config.toml
crop_scale_min = 0.5
norm_position = "pre"
activation = "silu"
bias = "none"
num_labels = 68
optimizer = "muon"
lr = 0.0027
momentum = 0.85
nesterov = true
grad_clip = 0.5
epochs = 15.6
warmup_steps = 550
weight_decay = 0.09
adamw_weight_decay_other_params = 0.05
Rows from block 10, named by matrix and row number. Rows with one number belong to one neuron. Each number is 200 + 40 x the weight over its row's rms, rounded and kept within 0 to 999. All counts start at 0. After the name is the row's rms in percent of the matrix's.
# fc1: MLP up (model.blocks.10.mlp.fc1.weight, 768x192), inputs 0-47
# fc2: MLP down (model.blocks.10.mlp.fc2.weight, 192x768, transposed), outputs 0-47
fc1.392,127,220,214,239,243,205,151,141,161,195,205,265,238,214,128,209,218,154,230,140,226,210,169,148,202,203,149,230,231,165,174,204,173,240,249,227,246,162,224,258,188,183,282,223,167,233,111,233,130
fc2.392,110,262,306,165,215,207,186,257,216,156,208,158,165,183,208,164,216,251,223,260,180,249,273,194,171,215,182,229,225,178,159,271,222,155,183,290,155,220,194,199,97,214,184,172,247,216,162,140,138
fc1.393,057,200,159,126,155,195,142,230,176,248,283,164,162,123,205,229,224,259,226,232,173,258,241,237,176,215,227,193,192,143,200,242,187,210,247,62,209,74,223,214,201,214,257,158,236,198,114,180,145
fc2.393,048,165,225,179,196,176,202,158,228,200,148,236,240,268,268,183,212,217,246,204,205,181,143,236,251,184,130,210,253,292,164,269,231,165,137,282,205,262,132,165,240,195,125,214,145,182,259,197,229
fc1.394,144,235,200,190,252,203,185,220,111,223,106,230,224,173,209,146,175,248,239,186,228,162,261,191,143,122,220,226,245,251,166,238,87,136,141,215,153,158,187,246,179,155,188,200,217,150,228,170,237
fc2.394,111,123,218,176,123,248,151,166,195,221,241,233,221,199,222,188,115,193,157,238,158,206,246,136,223,207,192,164,142,190,119,202,212,169,222,244,211,210,237,214,228,176,197,226,129,188,181,244,256
fc1.395,060,178,215,238,169,241,139,106,225,247,246,170,202,218,130,125,158,193,236,164,183,255,140,181,201,202,234,228,152,206,160,254,177,242,229,256,193,205,269,168,217,237,275,216,181,206,186,198,150
fc2.395,048,209,254,194,221,192,229,271,195,204,200,162,167,254,241,219,254,220,113,244,213,187,297,213,210,226,142,139,276,196,236,173,225,180,208,171,237,235,144,255,158,112,180,130,253,177,202,177,173
fc1.396,122,137,155,242,203,173,124,208,200,190,241,209,154,185,188,150,220,204,201,171,181,228,196,195,236,237,268,185,165,193,202,200,113,216,153,209,216,189,153,255,149,231,239,200,225,136,284,276,201
fc2.396,129,248,215,198,256,196,150,175,235,226,204,224,215,187,180,202,207,234,217,155,151,242,273,148,114,206,138,188,233,279,218,205,214,160,209,205,154,160,154,201,129,263,255,175,163,251,141,188,175
fc1.397,163,237,197,205,220,246,140,133,226,207,250,186,187,182,276,193,209,173,169,216,236,225,129,187,211,195,222,97,233,150,103,239,205,260,235,186,231,260,183,172,204,187,166,119,193,136,216,200,195
fc2.397,144,159,266,208,195,316,134,244,155,266,154,200,228,157,169,220,163,205,240,169,161,186,197,241,110,197,161,153,184,189,272,174,166,198,209,154,116,175,232,296,208,215,116,209,195,159,275,196,145
fc1.398,048,217,205,192,155,195,264,172,224,155,182,212,165,219,187,220,244,126,164,219,178,106,205,129,156,179,257,250,241,249,149,150,105,169,150,126,191,185,224,225,236,212,245,187,200,171,197,183,236
fc2.398,042,291,170,202,221,181,139,196,115,231,191,238,215,150,222,187,171,237,203,206,252,212,214,245,233,212,153,138,158,189,205,149,216,197,219,193,185,181,163,191,138,207,259,246,246,252,214,192,216
fc1.399,072,234,201,235,204,271,151,237,239,185,237,246,171,140,241,120,230,201,172,213,158,207,189,259,188,167,173,234,242,200,171,254,227,225,223,153,162,282,203,202,274,122,161,143,181,137,241,185,245
fc2.399,061,151,175,264,244,152,262,230,211,159,224,288,163,181,152,218,209,199,220,200,122,191,248,160,189,202,286,234,221,166,211,178,201,185,184,217,226,222,160,125,125,172,152,153,222,173,200,257,211
fc1.400,049,152,254,123,252,276,268,133,211,220,174,190,226,133,153,180,200,221,245,211,152,217,176,249,246,219,187,173,210,187,168,172,232,198,155,231,179,161,214,243,117,196,176,154,120,165,176,216,165
fc2.400,048,158,153,219,151,192,227,210,139,153,165,287,248,237,210,196,175,182,125,176,200,205,162,144,182,188,218,227,214,203,168,156,243,295,201,148,191,241,210,160,277,228,207,233,256,199,183,222,237
fc1.401,063,237,258,207,196,223,200,216,144,183,187,149,168,169,183,220,175,153,207,224,206,145,158,219,191,235,157,154,171,182,195,136,229,158,229,195,148,248,216,176,211,180,226,151,248,175,133,197,144
fc2.401,062,176,173,160,222,197,190,193,215,248,211,269,216,187,175,301,191,240,215,226,132,174,197,187,193,242,312,220,219,187,159,261,207,307,198,193,106,134,155,202,177,161,208,229,114,150,258,200,260
fc1.402,068,225,166,202,160,196,94,160,181,265,197,208,203,249,246,267,185,235,177,214,245,155,209,190,237,234,213,183,310,123,205,183,224,119,147,164,210,207,210,282,247,189,201,209,224,210,189,180,155
fc2.402,065,181,256,179,241,227,219,261,111,246,203,187,204,177,179,150,225,150,182,190,128,207,231,208,170,195,246,249,160,233,253,165,157,228,172,191,201,141,199,220,224,215,200,229,169,116,209,159,162
fc1.403,077,142,210,219,238,256,162,190,182,210,192,250,176,250,142,213,188,221,204,207,272,246,205,164,151,240,207,212,229,220,225,201,128,184,208,211,280,146,264,196,217,192,161,190,137,183,196,226,106
fc2.403,075,235,194,172,149,132,219,231,208,211,215,233,179,140,189,168,241,189,255,213,196,229,248,201,236,210,153,144,164,243,229,225,200,181,136,212,159,196,95,171,167,224,243,234,144,262,212,209,229
fc1.404,090,238,256,183,135,118,226,150,156,221,242,194,214,164,219,201,221,145,196,182,217,185,226,234,168,211,187,183,193,239,160,177,238,94,257,209,197,163,178,158,190,195,201,194,287,220,122,326,147
fc2.404,099,243,151,244,247,163,196,150,227,208,248,140,228,233,195,201,166,239,223,140,176,256,204,184,237,187,292,204,227,151,221,219,197,296,115,217,182,238,183,257,227,165,164,176,163,127,189,186,193
fc1.405,117,231,159,257,205,177,190,222,181,218,201,292,146,217,187,209,299,133,183,229,240,159,194,165,228,142,191,160,158,216,157,188,229,147,196,190,253,234,182,202,199,146,270,196,164,189,225,149,167
fc2.405,118,237,224,222,111,204,220,211,128,252,204,194,214,197,145,251,232,246,154,138,156,203,186,297,162,299,212,162,196,207,160,215,86,193,145,214,197,187,229,110,197,215,195,229,202,154,151,177,224
fc1.406,155,156,174,198,149,121,176,226,286,148,243,208,175,199,134,153,214,200,182,258,265,230,232,158,140,197,184,167,177,148,216,251,177,195,197,185,241,230,197,172,133,200,218,242,212,229,178,92,201
fc2.406,193,168,228,199,230,226,180,216,193,197,184,168,263,212,171,259,173,209,190,222,188,172,182,166,210,222,179,215,258,199,208,156,234,223,151,236,220,216,192,170,185,235,177,235,195,180,208,214,206
fc1.407,110,221,167,229,158,188,244,171,235,144,168,131,186,161,289,250,254,199,201,209,209,199,332,277,244,247,183,305,217,195,185,212,126,149,160,174,110,218,222,162,182,174,223,182,287,239,207,199,142
fc2.407,123,219,139,226,243,237,184,220,201,161,278,221,224,145,186,160,258,173,262,128,229,179,207,264,166,219,192,256,171,218,200,222,220,246,221,204,198,124,202,235,198,173,217,203,156,182,191,175,172
fc1.408,120,143,201,245,216,181,166,254,264,178,235,193,187,162,272,189,240,277,229,192,149,144,176,215,198,141,152,208,193,203,209,231,170,194,189,245,210,240,292,215,211,224,164,189,159,163,183,169,202
fc2.408,167,259,178,263,242,158,274,136,220,221,230,155,162,200,163,171,163,196,171,219,173,155,240,269,232,216,227,253,204,236,224,210,219,247,154,275,178,185,283,194,251,167,180,244,238,206,192,334,167
fc1.409,077,154,192,202,171,187,218,188,197,206,233,291,219,149,228,192,214,219,262,198,151,187,207,275,263,199,211,147,184,162,222,235,242,188,197,169,169,224,149,210,166,216,248,115,188,214,192,224,245
fc2.409,072,186,153,189,272,204,114,149,191,105,217,210,159,218,168,205,182,220,193,165,156,222,151,143,192,249,217,185,219,149,173,228,215,221,228,213,266,206,220,238,223,174,135,235,201,188,214,206,186
fc1.410,063,210,208,311,203,177,247,133,244,172,188,221,261,205,151,225,176,178,248,179,164,189,255,275,210,220,213,149,293,162,169,206,120,186,134,193,268,235,220,171,209,148,172,163,200,233,169,139,168
fc2.410,054,203,218,152,126,204,249,265,156,213,197,189,160,244,193,212,308,222,288,192,244,169,175,97,195,172,132,182,211,253,239,261,199,269,235,253,203,99,188,246,208,203,201,210,183,206,216,199,208
fc1.411,082,171,255,197,262,158,205,236,155,205,242,299,167,193,165,281,197,209,183,239,151,200,254,203,234,208,229,267,208,249,218,212,176,199,181,207,280,230,232,210,247,199,232,147,191,160,219,192,156
fc2.411,065,171,189,220,152,191,237,184,302,203,217,152,222,212,209,166,226,222,187,204,224,135,153,277,232,213,188,180,169,266,198,240,185,210,141,187,244,130,207,179,202,193,200,178,97,271,185,181,233
fc1.412,057,235,241,221,170,264,168,210,275,170,187,265,225,208,183,133,215,245,189,133,203,231,235,282,177,189,143,206,201,238,226,213,156,243,170,156,185,250,264,165,189,159,178,169,280,166,256,246,201
fc2.412,052,187,216,258,231,206,289,227,168,225,222,161,212,209,144,191,148,166,164,213,248,144,212,173,256,231,159,163,141,204,130,168,199,196,174,206,211,199,141,210,207,170,184,230,169,275,197,190,202
fc1.413,068,216,188,176,202,220,184,234,165,215,203,245,248,124,237,216,253,186,230,218,216,158,234,221,251,210,207,256,218,180,251,201,123,174,182,198,168,184,226,228,274,182,255,178,66,119,238,170,182
fc2.413,064,213,202,236,195,184,181,172,207,167,232,184,87,213,139,224,156,220,243,191,195,216,175,153,208,161,273,205,251,237,140,210,324,248,173,250,207,253,178,229,176,231,210,217,199,273,189,240,127
fc1.414,056,231,234,201,247,231,159,218,201,220,230,208,146,261,131,165,183,211,163,182,184,100,188,224,139,275,182,135,245,134,230,202,237,234,176,181,262,229,212,198,233,203,189,146,176,237,235,234,189
fc2.414,054,162,164,193,218,225,138,201,181,259,228,245,337,132,238,221,207,239,178,178,207,225,202,209,265,211,217,173,171,210,147,245,185,176,172,178,144,172,170,185,244,204,267,182,118,166,185,205,185
fc1.415,160,187,182,188,120,219,249,234,250,259,209,212,203,182,181,203,177,167,167,118,216,200,181,181,212,134,182,235,235,150,186,267,249,220,227,185,243,226,206,177,169,154,191,162,133,221,141,214,164
fc2.415,152,196,262,231,192,138,136,325,221,225,149,175,223,279,175,258,158,196,252,252,181,201,249,214,247,233,196,157,167,263,166,125,204,282,214,227,214,223,188,175,249,206,259,173,150,132,149,184,259
fc1.416,149,165,209,181,143,217,116,229,245,190,166,251,175,195,217,226,244,183,146,257,165,169,184,163,204,205,142,251,235,176,203,210,202,279,174,277,198,208,246,109,236,88,220,195,222,214,216,219,204
fc2.416,143,169,193,200,208,236,216,219,214,201,184,226,136,143,263,190,187,268,255,154,151,175,204,188,147,172,196,192,173,212,216,161,153,152,275,135,226,180,163,156,142,199,222,192,158,199,262,218,123
fc1.417,056,247,148,192,165,258,123,235,150,177,233,272,217,149,206,200,184,156,240,204,113,213,258,175,225,231,182,178,187,226,270,138,154,260,249,206,209,199,190,266,250,78,143,235,159,195,186,185,213
fc2.417,061,154,236,205,173,189,248,196,239,173,218,166,213,214,140,228,196,183,215,182,233,264,162,227,200,203,264,158,218,173,109,226,230,210,230,201,182,262,216,160,188,280,245,240,230,205,205,219,205
fc1.418,032,224,164,199,206,214,263,239,156,211,233,193,169,189,284,138,268,200,145,277,164,199,166,247,139,233,271,241,205,203,202,205,214,226,177,170,204,306,189,239,219,234,240,150,130,194,191,191,126
fc2.418,028,235,243,185,196,186,131,214,178,210,171,246,228,246,148,175,194,220,265,88,212,129,218,185,263,158,186,167,156,171,183,194,152,163,179,226,173,150,227,141,185,197,236,184,191,280,230,158,263
fc1.419,092,213,230,215,258,185,252,188,218,152,202,244,197,171,118,234,190,184,158,217,196,252,217,249,172,157,154,201,228,261,150,202,224,242,166,86,234,255,235,242,297,151,202,130,216,174,252,166,140
fc2.419,080,271,131,252,213,208,212,210,213,209,205,158,264,184,173,210,215,166,183,184,144,112,207,90,177,218,196,166,140,202,215,164,163,224,268,178,157,157,143,126,115,260,154,211,200,218,222,152,264
fc1.420,109,232,184,223,205,203,171,239,164,219,188,235,233,227,211,160,123,160,131,166,158,209,214,220,205,155,247,210,151,152,200,251,275,224,174,187,166,127,228,164,193,200,246,216,176,234,168,95,203
fc2.420,099,199,249,224,199,202,201,162,231,159,162,216,178,144,254,216,238,160,208,242,136,138,230,154,188,213,189,102,204,221,189,132,229,247,244,175,231,172,140,184,191,188,225,274,201,242,166,221,223
fc1.421,124,171,247,223,195,246,193,169,138,216,194,190,221,184,258,209,178,154,184,105,222,187,226,133,204,193,229,197,229,277,258,150,182,148,244,164,194,247,151,101,165,163,229,208,216,223,219,196,132
fc2.421,129,165,118,220,212,204,163,205,125,159,267,166,207,204,178,251,189,162,225,201,227,179,229,222,80,219,197,247,247,189,201,165,241,247,236,164,140,218,193,223,192,231,110,233,299,203,268,212,124
fc1.422,155,132,260,191,254,247,117,171,228,266,249,205,199,192,165,126,273,223,174,157,175,253,108,251,122,116,318,197,228,247,314,177,222,224,168,209,238,202,224,192,167,150,198,218,169,219,286,251,206
fc2.422,164,246,211,214,213,159,186,235,201,174,117,244,184,190,244,154,197,182,292,146,183,250,215,222,248,241,121,159,181,172,191,134,163,140,170,235,240,204,135,197,229,228,140,258,215,243,172,214,213
fc1.423,120,236,194,161,137,234,159,189,225,273,239,277,266,153,222,158,232,206,272,151,220,138,247,229,195,228,195,205,253,122,176,211,206,235,162,240,162,223,199,185,231,236,216,119,150,147,182,179,229
fc2.423,121,216,196,218,183,167,219,292,138,220,223,206,168,208,167,271,151,145,170,179,227,213,74,243,136,246,270,159,260,185,234,303,265,249,243,155,146,243,186,140,220,242,196,239,177,215,224,198,163
fc1.424,039,220,179,230,162,184,159,151,160,215,199,249,184,170,151,191,209,234,212,200,146,219,216,240,234,201,181,218,172,251,241,274,155,205,249,202,96,252,284,156,157,274,155,200,135,226,215,102,250
fc2.424,031,264,172,205,205,246,246,203,173,174,187,168,206,216,239,194,240,160,132,224,217,106,205,159,181,199,246,207,162,225,210,217,197,235,161,249,268,219,161,132,137,149,273,152,182,234,207,206,174
fc1.425,117,215,229,252,174,232,159,220,147,179,157,224,155,189,193,100,262,230,218,187,205,186,202,235,248,238,162,188,195,274,140,205,176,230,232,218,213,178,247,218,217,202,165,165,162,209,248,223,145
fc2.425,125,144,258,197,220,158,146,263,175,202,180,226,159,255,205,188,259,132,163,229,208,197,110,218,166,234,277,186,219,164,328,225,158,180,120,193,215,234,248,173,173,204,196,166,214,247,271,230,204
fc1.426,139,161,184,220,165,168,157,194,159,221,250,161,179,161,261,224,226,320,212,212,228,196,217,227,162,278,243,164,251,170,182,202,132,192,210,211,145,272,216,219,269,210,177,239,228,226,263,174,143
fc2.426,172,253,231,221,283,247,209,206,253,204,94,188,169,212,169,214,178,213,280,270,221,178,174,246,207,186,191,232,207,236,189,177,211,244,224,254,276,194,147,101,194,169,184,184,252,107,155,182,242
fc1.427,068,190,228,247,239,227,193,143,156,294,251,147,199,192,195,179,214,171,213,223,275,224,205,268,213,213,211,220,201,182,265,216,225,186,139,217,206,205,227,188,248,219,142,218,211,243,172,298,194
fc2.427,058,180,199,167,200,217,148,199,256,211,173,262,247,192,230,203,186,306,173,148,164,183,231,181,160,242,223,226,165,141,162,134,180,197,216,207,165,171,221,253,143,229,236,224,194,202,229,148,317
fc1.428,039,162,182,163,235,284,196,253,188,185,167,210,193,209,201,183,237,250,163,229,215,209,120,243,212,143,255,144,195,206,221,187,215,201,185,229,198,136,182,202,190,184,164,221,205,198,149,211,201
fc2.428,027,222,209,214,165,147,207,170,129,257,228,212,188,205,189,266,125,128,203,176,164,232,223,192,215,210,198,273,148,187,143,224,229,205,235,199,192,226,203,237,237,224,288,236,215,154,209,196,241
fc1.429,062,222,280,234,234,254,157,286,183,225,225,212,183,213,249,147,240,224,174,152,162,82,234,130,253,208,157,238,198,182,157,240,260,223,202,202,171,219,203,195,209,191,190,197,173,230,234,176,236
fc2.429,056,212,172,193,232,174,191,206,150,260,142,279,165,240,168,215,147,206,238,243,225,228,204,262,175,235,317,219,190,138,145,258,156,146,193,135,206,163,165,147,168,195,242,181,174,214,135,246,172
fc1.430,096,210,219,139,229,104,233,238,296,235,278,195,176,234,158,174,188,130,251,253,148,194,230,217,172,106,219,199,178,241,186,260,131,144,163,195,167,140,257,205,149,184,267,220,252,190,185,260,222
fc2.430,078,265,247,222,171,252,197,212,146,151,179,250,250,183,236,151,175,160,153,131,218,207,225,155,208,318,181,243,170,168,189,176,194,247,140,213,267,250,186,182,217,153,203,193,201,195,184,196,164
fc1.431,052,227,156,199,201,231,234,168,127,162,146,221,259,118,311,132,248,182,172,189,199,184,235,188,243,297,175,290,215,193,205,272,149,262,187,237,145,271,198,199,256,137,201,221,170,150,186,175,233
fc2.431,048,156,267,152,153,211,183,209,222,197,177,238,163,252,89,244,84,236,202,235,163,202,116,192,120,188,243,250,175,220,168,105,206,167,233,147,231,216,225,175,199,184,300,228,159,213,171,187,180
fc1.432,058,131,213,105,208,215,236,200,171,199,170,222,187,130,186,193,260,223,194,199,234,179,246,206,196,240,186,162,218,228,218,263,196,211,159,180,269,250,199,149,229,254,240,211,199,168,191,227,196
fc2.432,048,153,173,289,208,225,140,196,183,214,175,219,249,223,253,224,194,205,206,199,148,234,182,161,221,215,246,242,119,156,202,114,228,230,210,232,187,129,266,166,170,194,176,203,118,222,260,153,254
fc1.433,145,236,127,229,171,149,204,190,250,247,189,179,258,182,294,281,192,223,156,122,182,158,224,201,189,217,135,237,225,121,224,240,228,171,207,120,243,198,167,205,186,214,235,186,291,239,154,181,187
fc2.433,175,166,235,190,183,225,126,219,177,270,169,265,128,226,246,200,207,192,131,209,203,192,138,230,239,186,244,267,250,189,206,231,175,235,220,224,212,198,195,206,234,236,231,179,198,168,237,205,230
fc1.434,079,236,197,248,200,127,248,242,247,219,183,222,234,215,228,176,206,213,215,282,152,274,214,191,169,222,137,195,187,209,179,193,210,186,258,247,202,185,247,188,206,170,134,145,219,266,298,174,151
fc2.434,069,247,138,219,243,235,163,171,186,149,237,216,190,247,148,278,260,156,217,187,228,140,171,165,289,198,296,251,228,258,279,171,187,174,157,126,214,207,151,252,128,266,257,172,163,199,198,119,281
fc1.435,055,190,228,198,208,188,228,248,247,188,202,233,225,174,166,205,133,205,194,180,193,179,178,182,116,165,87,227,170,225,171,189,192,190,152,130,231,145,236,230,201,227,178,164,252,186,185,324,187
fc2.435,046,178,170,193,273,218,123,134,186,224,332,191,232,215,274,228,223,169,245,256,208,207,192,260,267,206,187,126,254,119,104,203,145,190,248,179,210,219,155,131,199,204,146,209,213,146,222,175,214
fc1.436,036,150,246,218,183,149,166,241,169,234,184,218,191,164,165,145,185,149,275,186,249,164,281,229,212,264,152,198,171,243,191,197,182,196,203,154,194,196,237,254,182,240,193,201,179,165,288,202,206
fc2.436,029,191,171,205,149,215,178,216,252,150,252,228,167,167,221,239,198,221,113,222,150,237,207,248,239,194,218,203,215,145,273,274,177,226,193,210,247,236,194,146,219,173,242,150,181,299,138,145,181
fc1.437,149,212,180,253,221,151,174,231,206,169,197,257,230,134,218,171,253,193,224,159,236,254,201,261,251,196,94,233,239,181,145,231,158,231,147,264,206,195,202,238,246,146,250,202,219,216,160,295,129
fc2.437,155,268,138,225,259,152,160,156,182,245,220,143,269,202,200,222,247,252,207,129,186,238,212,210,243,247,180,145,167,225,204,237,127,219,194,241,285,221,223,260,127,247,152,230,252,240,141,208,190
fc1.438,035,177,196,202,154,251,150,217,152,107,258,239,198,177,164,219,245,254,221,164,227,193,233,171,267,245,186,241,234,210,228,232,201,203,237,188,257,183,195,235,226,227,197,156,149,184,210,133,210
fc2.438,028,228,182,180,225,156,314,234,205,261,100,188,225,203,227,214,188,210,149,235,118,190,143,165,221,182,141,201,163,217,246,181,180,215,165,212,178,169,210,126,161,197,215,264,193,181,211,173,184
fc1.439,053,249,159,180,135,131,181,249,247,257,195,179,168,216,269,204,269,191,144,226,180,191,197,155,282,239,195,142,205,196,179,233,213,176,260,259,161,201,228,158,231,181,163,235,143,198,162,212,178
fc2.439,048,187,183,178,215,234,247,153,186,165,190,215,186,243,187,201,202,193,191,188,212,202,202,238,159,246,137,213,202,146,165,199,244,229,185,253,205,191,164,204,205,198,220,172,233,155,232,119,270
fc1.440,091,230,224,227,149,220,154,200,261,175,262,155,231,170,272,170,177,181,258,174,194,159,209,140,173,126,256,200,233,213,229,180,232,225,273,193,247,227,181,113,224,195,213,213,240,190,246,183,264
fc2.440,093,175,172,166,207,223,246,226,223,197,203,171,110,192,201,177,214,175,255,281,189,122,288,224,179,197,196,191,274,187,212,220,121,209,191,292,246,254,212,214,116,221,156,127,169,190,273,215,157
fc1.441,088,178,154,233,170,283,213,242,218,178,136,197,171,209,209,224,198,211,229,146,263,229,170,209,173,193,173,233,100,202,195,139,157,187,199,266,139,221,217,212,226,205,118,157,184,252,198,254,198
fc2.441,087,280,152,115,206,123,147,215,252,211,165,163,203,187,137,237,211,214,164,161,184,204,201,186,236,260,147,172,226,182,209,234,227,198,189,142,187,131,166,131,257,190,282,261,228,204,174,195,150
fc1.442,061,213,240,219,172,120,210,253,243,239,205,225,232,252,188,178,154,239,187,204,160,141,120,145,203,210,208,223,238,213,231,126,246,135,165,255,205,160,146,218,303,170,212,204,155,227,144,189,160
fc2.442,053,171,123,204,243,186,177,175,139,222,147,146,229,179,262,162,249,209,210,215,146,259,211,275,212,178,164,144,145,189,212,245,155,187,192,161,214,241,183,144,190,188,254,166,191,178,235,305,227
fc1.443,038,208,220,230,252,167,225,186,180,102,214,279,207,182,184,162,230,208,257,191,225,226,282,169,248,261,223,191,229,236,170,228,181,108,237,223,175,184,131,200,159,163,202,166,251,159,191,241,225
fc2.443,034,232,246,219,149,230,158,220,213,269,213,239,191,203,250,257,150,207,187,153,128,190,133,169,172,175,195,210,125,219,211,151,187,207,114,190,228,184,221,184,245,212,250,163,168,241,220,228,191
fc1.444,048,174,170,244,278,214,195,218,154,118,156,227,157,208,241,170,226,236,189,172,172,277,219,249,224,235,183,212,210,197,225,155,200,220,188,181,220,276,192,239,168,199,223,137,138,194,173,202,179
fc2.444,041,237,255,190,141,176,194,188,224,187,291,161,246,196,194,158,247,230,204,210,226,124,173,124,237,178,176,233,241,250,141,185,205,179,133,281,204,141,243,99,205,145,210,211,199,257,284,223,280
fc1.445,071,181,262,222,164,202,245,217,232,208,253,244,185,181,237,228,143,235,159,160,151,204,191,201,180,182,158,233,193,194,167,211,255,176,216,197,160,242,246,203,157,111,195,202,225,241,305,196,222
fc2.445,062,152,218,214,226,243,159,201,228,205,156,195,216,202,236,274,127,192,217,235,206,161,233,262,231,265,203,162,146,187,148,191,208,250,197,195,195,137,170,162,117,174,190,160,200,205,140,196,239
fc1.446,034,297,189,185,169,160,178,197,182,223,204,171,153,156,245,239,234,125,211,226,167,190,135,139,257,255,277,211,265,271,171,182,204,148,259,215,185,254,198,210,147,157,195,178,171,217,167,214,233
fc2.446,026,200,171,210,246,261,169,142,194,223,211,251,170,258,118,171,155,260,220,169,267,190,248,237,97,176,174,117,120,148,213,236,169,186,139,192,180,213,205,117,223,233,216,176,198,169,224,187,178
fc1.447,053,139,181,207,260,179,157,250,255,267,173,226,209,217,160,187,257,171,235,213,193,147,200,219,181,242,183,226,117,170,264,204,233,211,147,199,210,137,227,166,165,207,147,175,190,194,229,260,197
fc2.447,042,226,205,156,123,241,241,217,138,177,179,231,187,242,217,209,234,202,186,213,244,208,215,190,247,270,206,220,191,181,92,139,199,198,257,118,180,228,160,144,224,187,224,284,187,156,149,190,229
fc1.448,106,214,164,168,208,181,190,146,191,199,193,187,234,214,197,183,189,207,245,205,264,179,178,236,244,185,233,223,245,176,102,155,196,131,230,104,268,217,198,235,240,187,172,135,211,182,170,217,152
fc2.448,138,215,189,239,150,217,202,197,202,234,219,163,234,211,201,267,180,136,225,148,188,221,222,204,164,214,175,259,204,257,190,185,202,220,186,128,177,140,174,212,229,240,166,189,142,216,183,236,236
fc1.449,091,215,188,218,141,184,221,185,224,204,194,246,267,149,213,173,162,160,222,237,111,183,258,237,224,204,250,185,276,200,224,197,216,165,147,139,186,209,229,296,180,220,244,124,228,210,191,265,207
fc2.449,089,139,174,203,218,217,134,238,193,162,255,200,229,236,204,232,242,224,198,175,279,160,187,165,221,221,185,155,162,94,161,226,200,241,150,241,232,179,212,226,221,179,189,212,102,234,155,216,174
fc1.450,054,247,186,164,202,247,204,160,191,177,162,169,148,201,134,277,160,189,164,162,206,296,194,239,171,231,164,213,251,179,207,189,241,209,146,135,256,230,207,183,213,189,175,214,143,244,183,235,211
fc2.450,047,186,168,268,216,256,169,204,244,264,229,213,291,174,234,103,259,222,127,241,236,152,228,147,183,234,190,140,133,212,172,194,232,197,238,202,202,203,184,231,171,250,163,246,244,203,226,127,197
fc1.451,090,198,238,123,211,245,215,193,205,193,215,205,219,145,119,232,234,166,176,180,145,159,178,215,222,249,192,176,164,175,160,206,157,215,180,149,212,110,211,165,220,172,207,246,209,249,258,199,203
fc2.451,106,169,134,191,184,220,202,177,256,201,211,240,165,204,133,193,179,184,152,172,281,252,213,206,216,228,162,228,214,182,157,216,257,152,210,196,241,210,156,199,180,328,197,272,195,167,231,234,233
fc1.452,171,268,247,206,176,221,194,175,226,286,320,239,171,136,160,190,213,131,188,143,203,188,140,174,185,168,226,201,177,190,260,202,169,216,144,187,205,233,148,224,163,187,190,233,163,111,301,224,175
fc2.452,179,252,138,260,267,213,144,185,185,165,189,267,248,265,208,252,174,174,185,140,185,217,256,234,229,125,253,222,296,143,242,169,193,205,162,154,148,230,183,276,235,233,153,245,157,148,206,194,233
fc1.453,183,143,213,215,281,245,224,139,191,212,209,251,136,189,212,205,259,259,138,123,194,212,222,228,243,187,244,261,225,218,148,190,143,155,143,168,229,230,130,138,278,242,199,249,200,143,294,255,194
fc2.453,210,189,158,163,238,251,146,199,303,171,240,177,167,258,184,222,220,212,227,219,172,162,260,200,218,209,173,126,165,130,166,252,184,243,241,229,199,215,137,197,82,230,152,223,190,244,224,185,169
fc1.454,036,250,212,169,215,197,231,227,191,191,210,213,205,250,175,222,205,226,185,181,130,226,205,161,56,201,182,221,147,209,184,166,218,168,156,195,179,158,195,242,88,243,231,182,183,162,184,286,172
fc2.454,030,157,170,212,209,268,78,189,271,256,236,294,137,203,195,188,185,163,194,177,244,197,221,221,223,214,263,187,267,182,185,239,130,170,199,217,226,173,200,153,239,171,190,170,202,209,189,200,145
fc1.455,074,211,173,277,215,196,223,219,188,264,207,154,191,197,179,116,228,185,176,227,245,218,187,177,162,173,226,244,183,222,249,216,229,237,199,244,178,213,188,216,216,205,113,249,268,245,199,213,251
fc2.455,066,195,149,144,158,225,190,164,290,190,161,177,252,262,134,245,175,228,189,247,235,196,208,234,186,192,259,250,172,211,161,198,224,189,236,159,153,208,186,229,126,255,274,182,239,194,135,196,235
fc1.456,047,205,188,206,218,226,222,185,232,191,153,191,168,215,181,178,231,211,214,200,180,253,119,185,234,209,271,234,243,235,181,281,161,133,184,230,250,171,184,189,207,267,164,146,200,221,223,150,263
fc2.456,036,250,211,180,198,204,202,260,201,260,204,224,167,224,178,218,178,218,229,168,200,186,273,143,195,227,95,183,162,153,239,141,254,257,204,163,251,155,234,140,254,155,287,207,153,139,197,210,200
fc1.457,103,159,182,244,129,187,188,146,173,179,188,200,183,149,186,196,177,203,288,171,264,238,138,170,228,249,243,214,250,187,216,210,162,125,160,242,222,136,201,239,173,263,214,258,151,151,197,194,234
fc2.457,117,232,230,234,243,209,246,191,257,190,187,217,181,184,197,161,211,229,242,220,249,230,270,194,282,170,178,138,211,156,165,150,160,298,242,192,207,203,239,251,155,148,194,223,220,198,213,183,208
fc1.458,063,234,144,210,142,210,220,219,160,197,214,232,177,209,279,149,159,265,177,239,183,199,273,235,223,219,213,206,206,160,214,169,191,170,152,259,216,210,249,200,270,174,211,153,245,156,196,149,150
fc2.458,065,132,231,207,180,228,155,131,200,202,204,233,231,220,236,216,196,111,238,196,225,110,183,222,285,251,268,244,166,251,187,221,186,165,241,179,171,90,171,237,248,197,224,155,200,159,184,208,192
fc1.459,152,233,157,154,225,152,176,101,242,241,243,235,249,234,242,133,246,242,185,183,169,196,221,220,220,121,219,241,227,161,231,188,197,171,180,108,180,232,191,222,141,184,216,117,243,321,248,233,188
fc2.459,161,207,267,210,117,202,249,199,135,193,204,177,202,178,124,251,180,146,169,184,201,158,271,214,192,239,186,223,140,154,141,209,162,146,207,229,310,241,214,212,195,165,213,234,201,256,244,208,170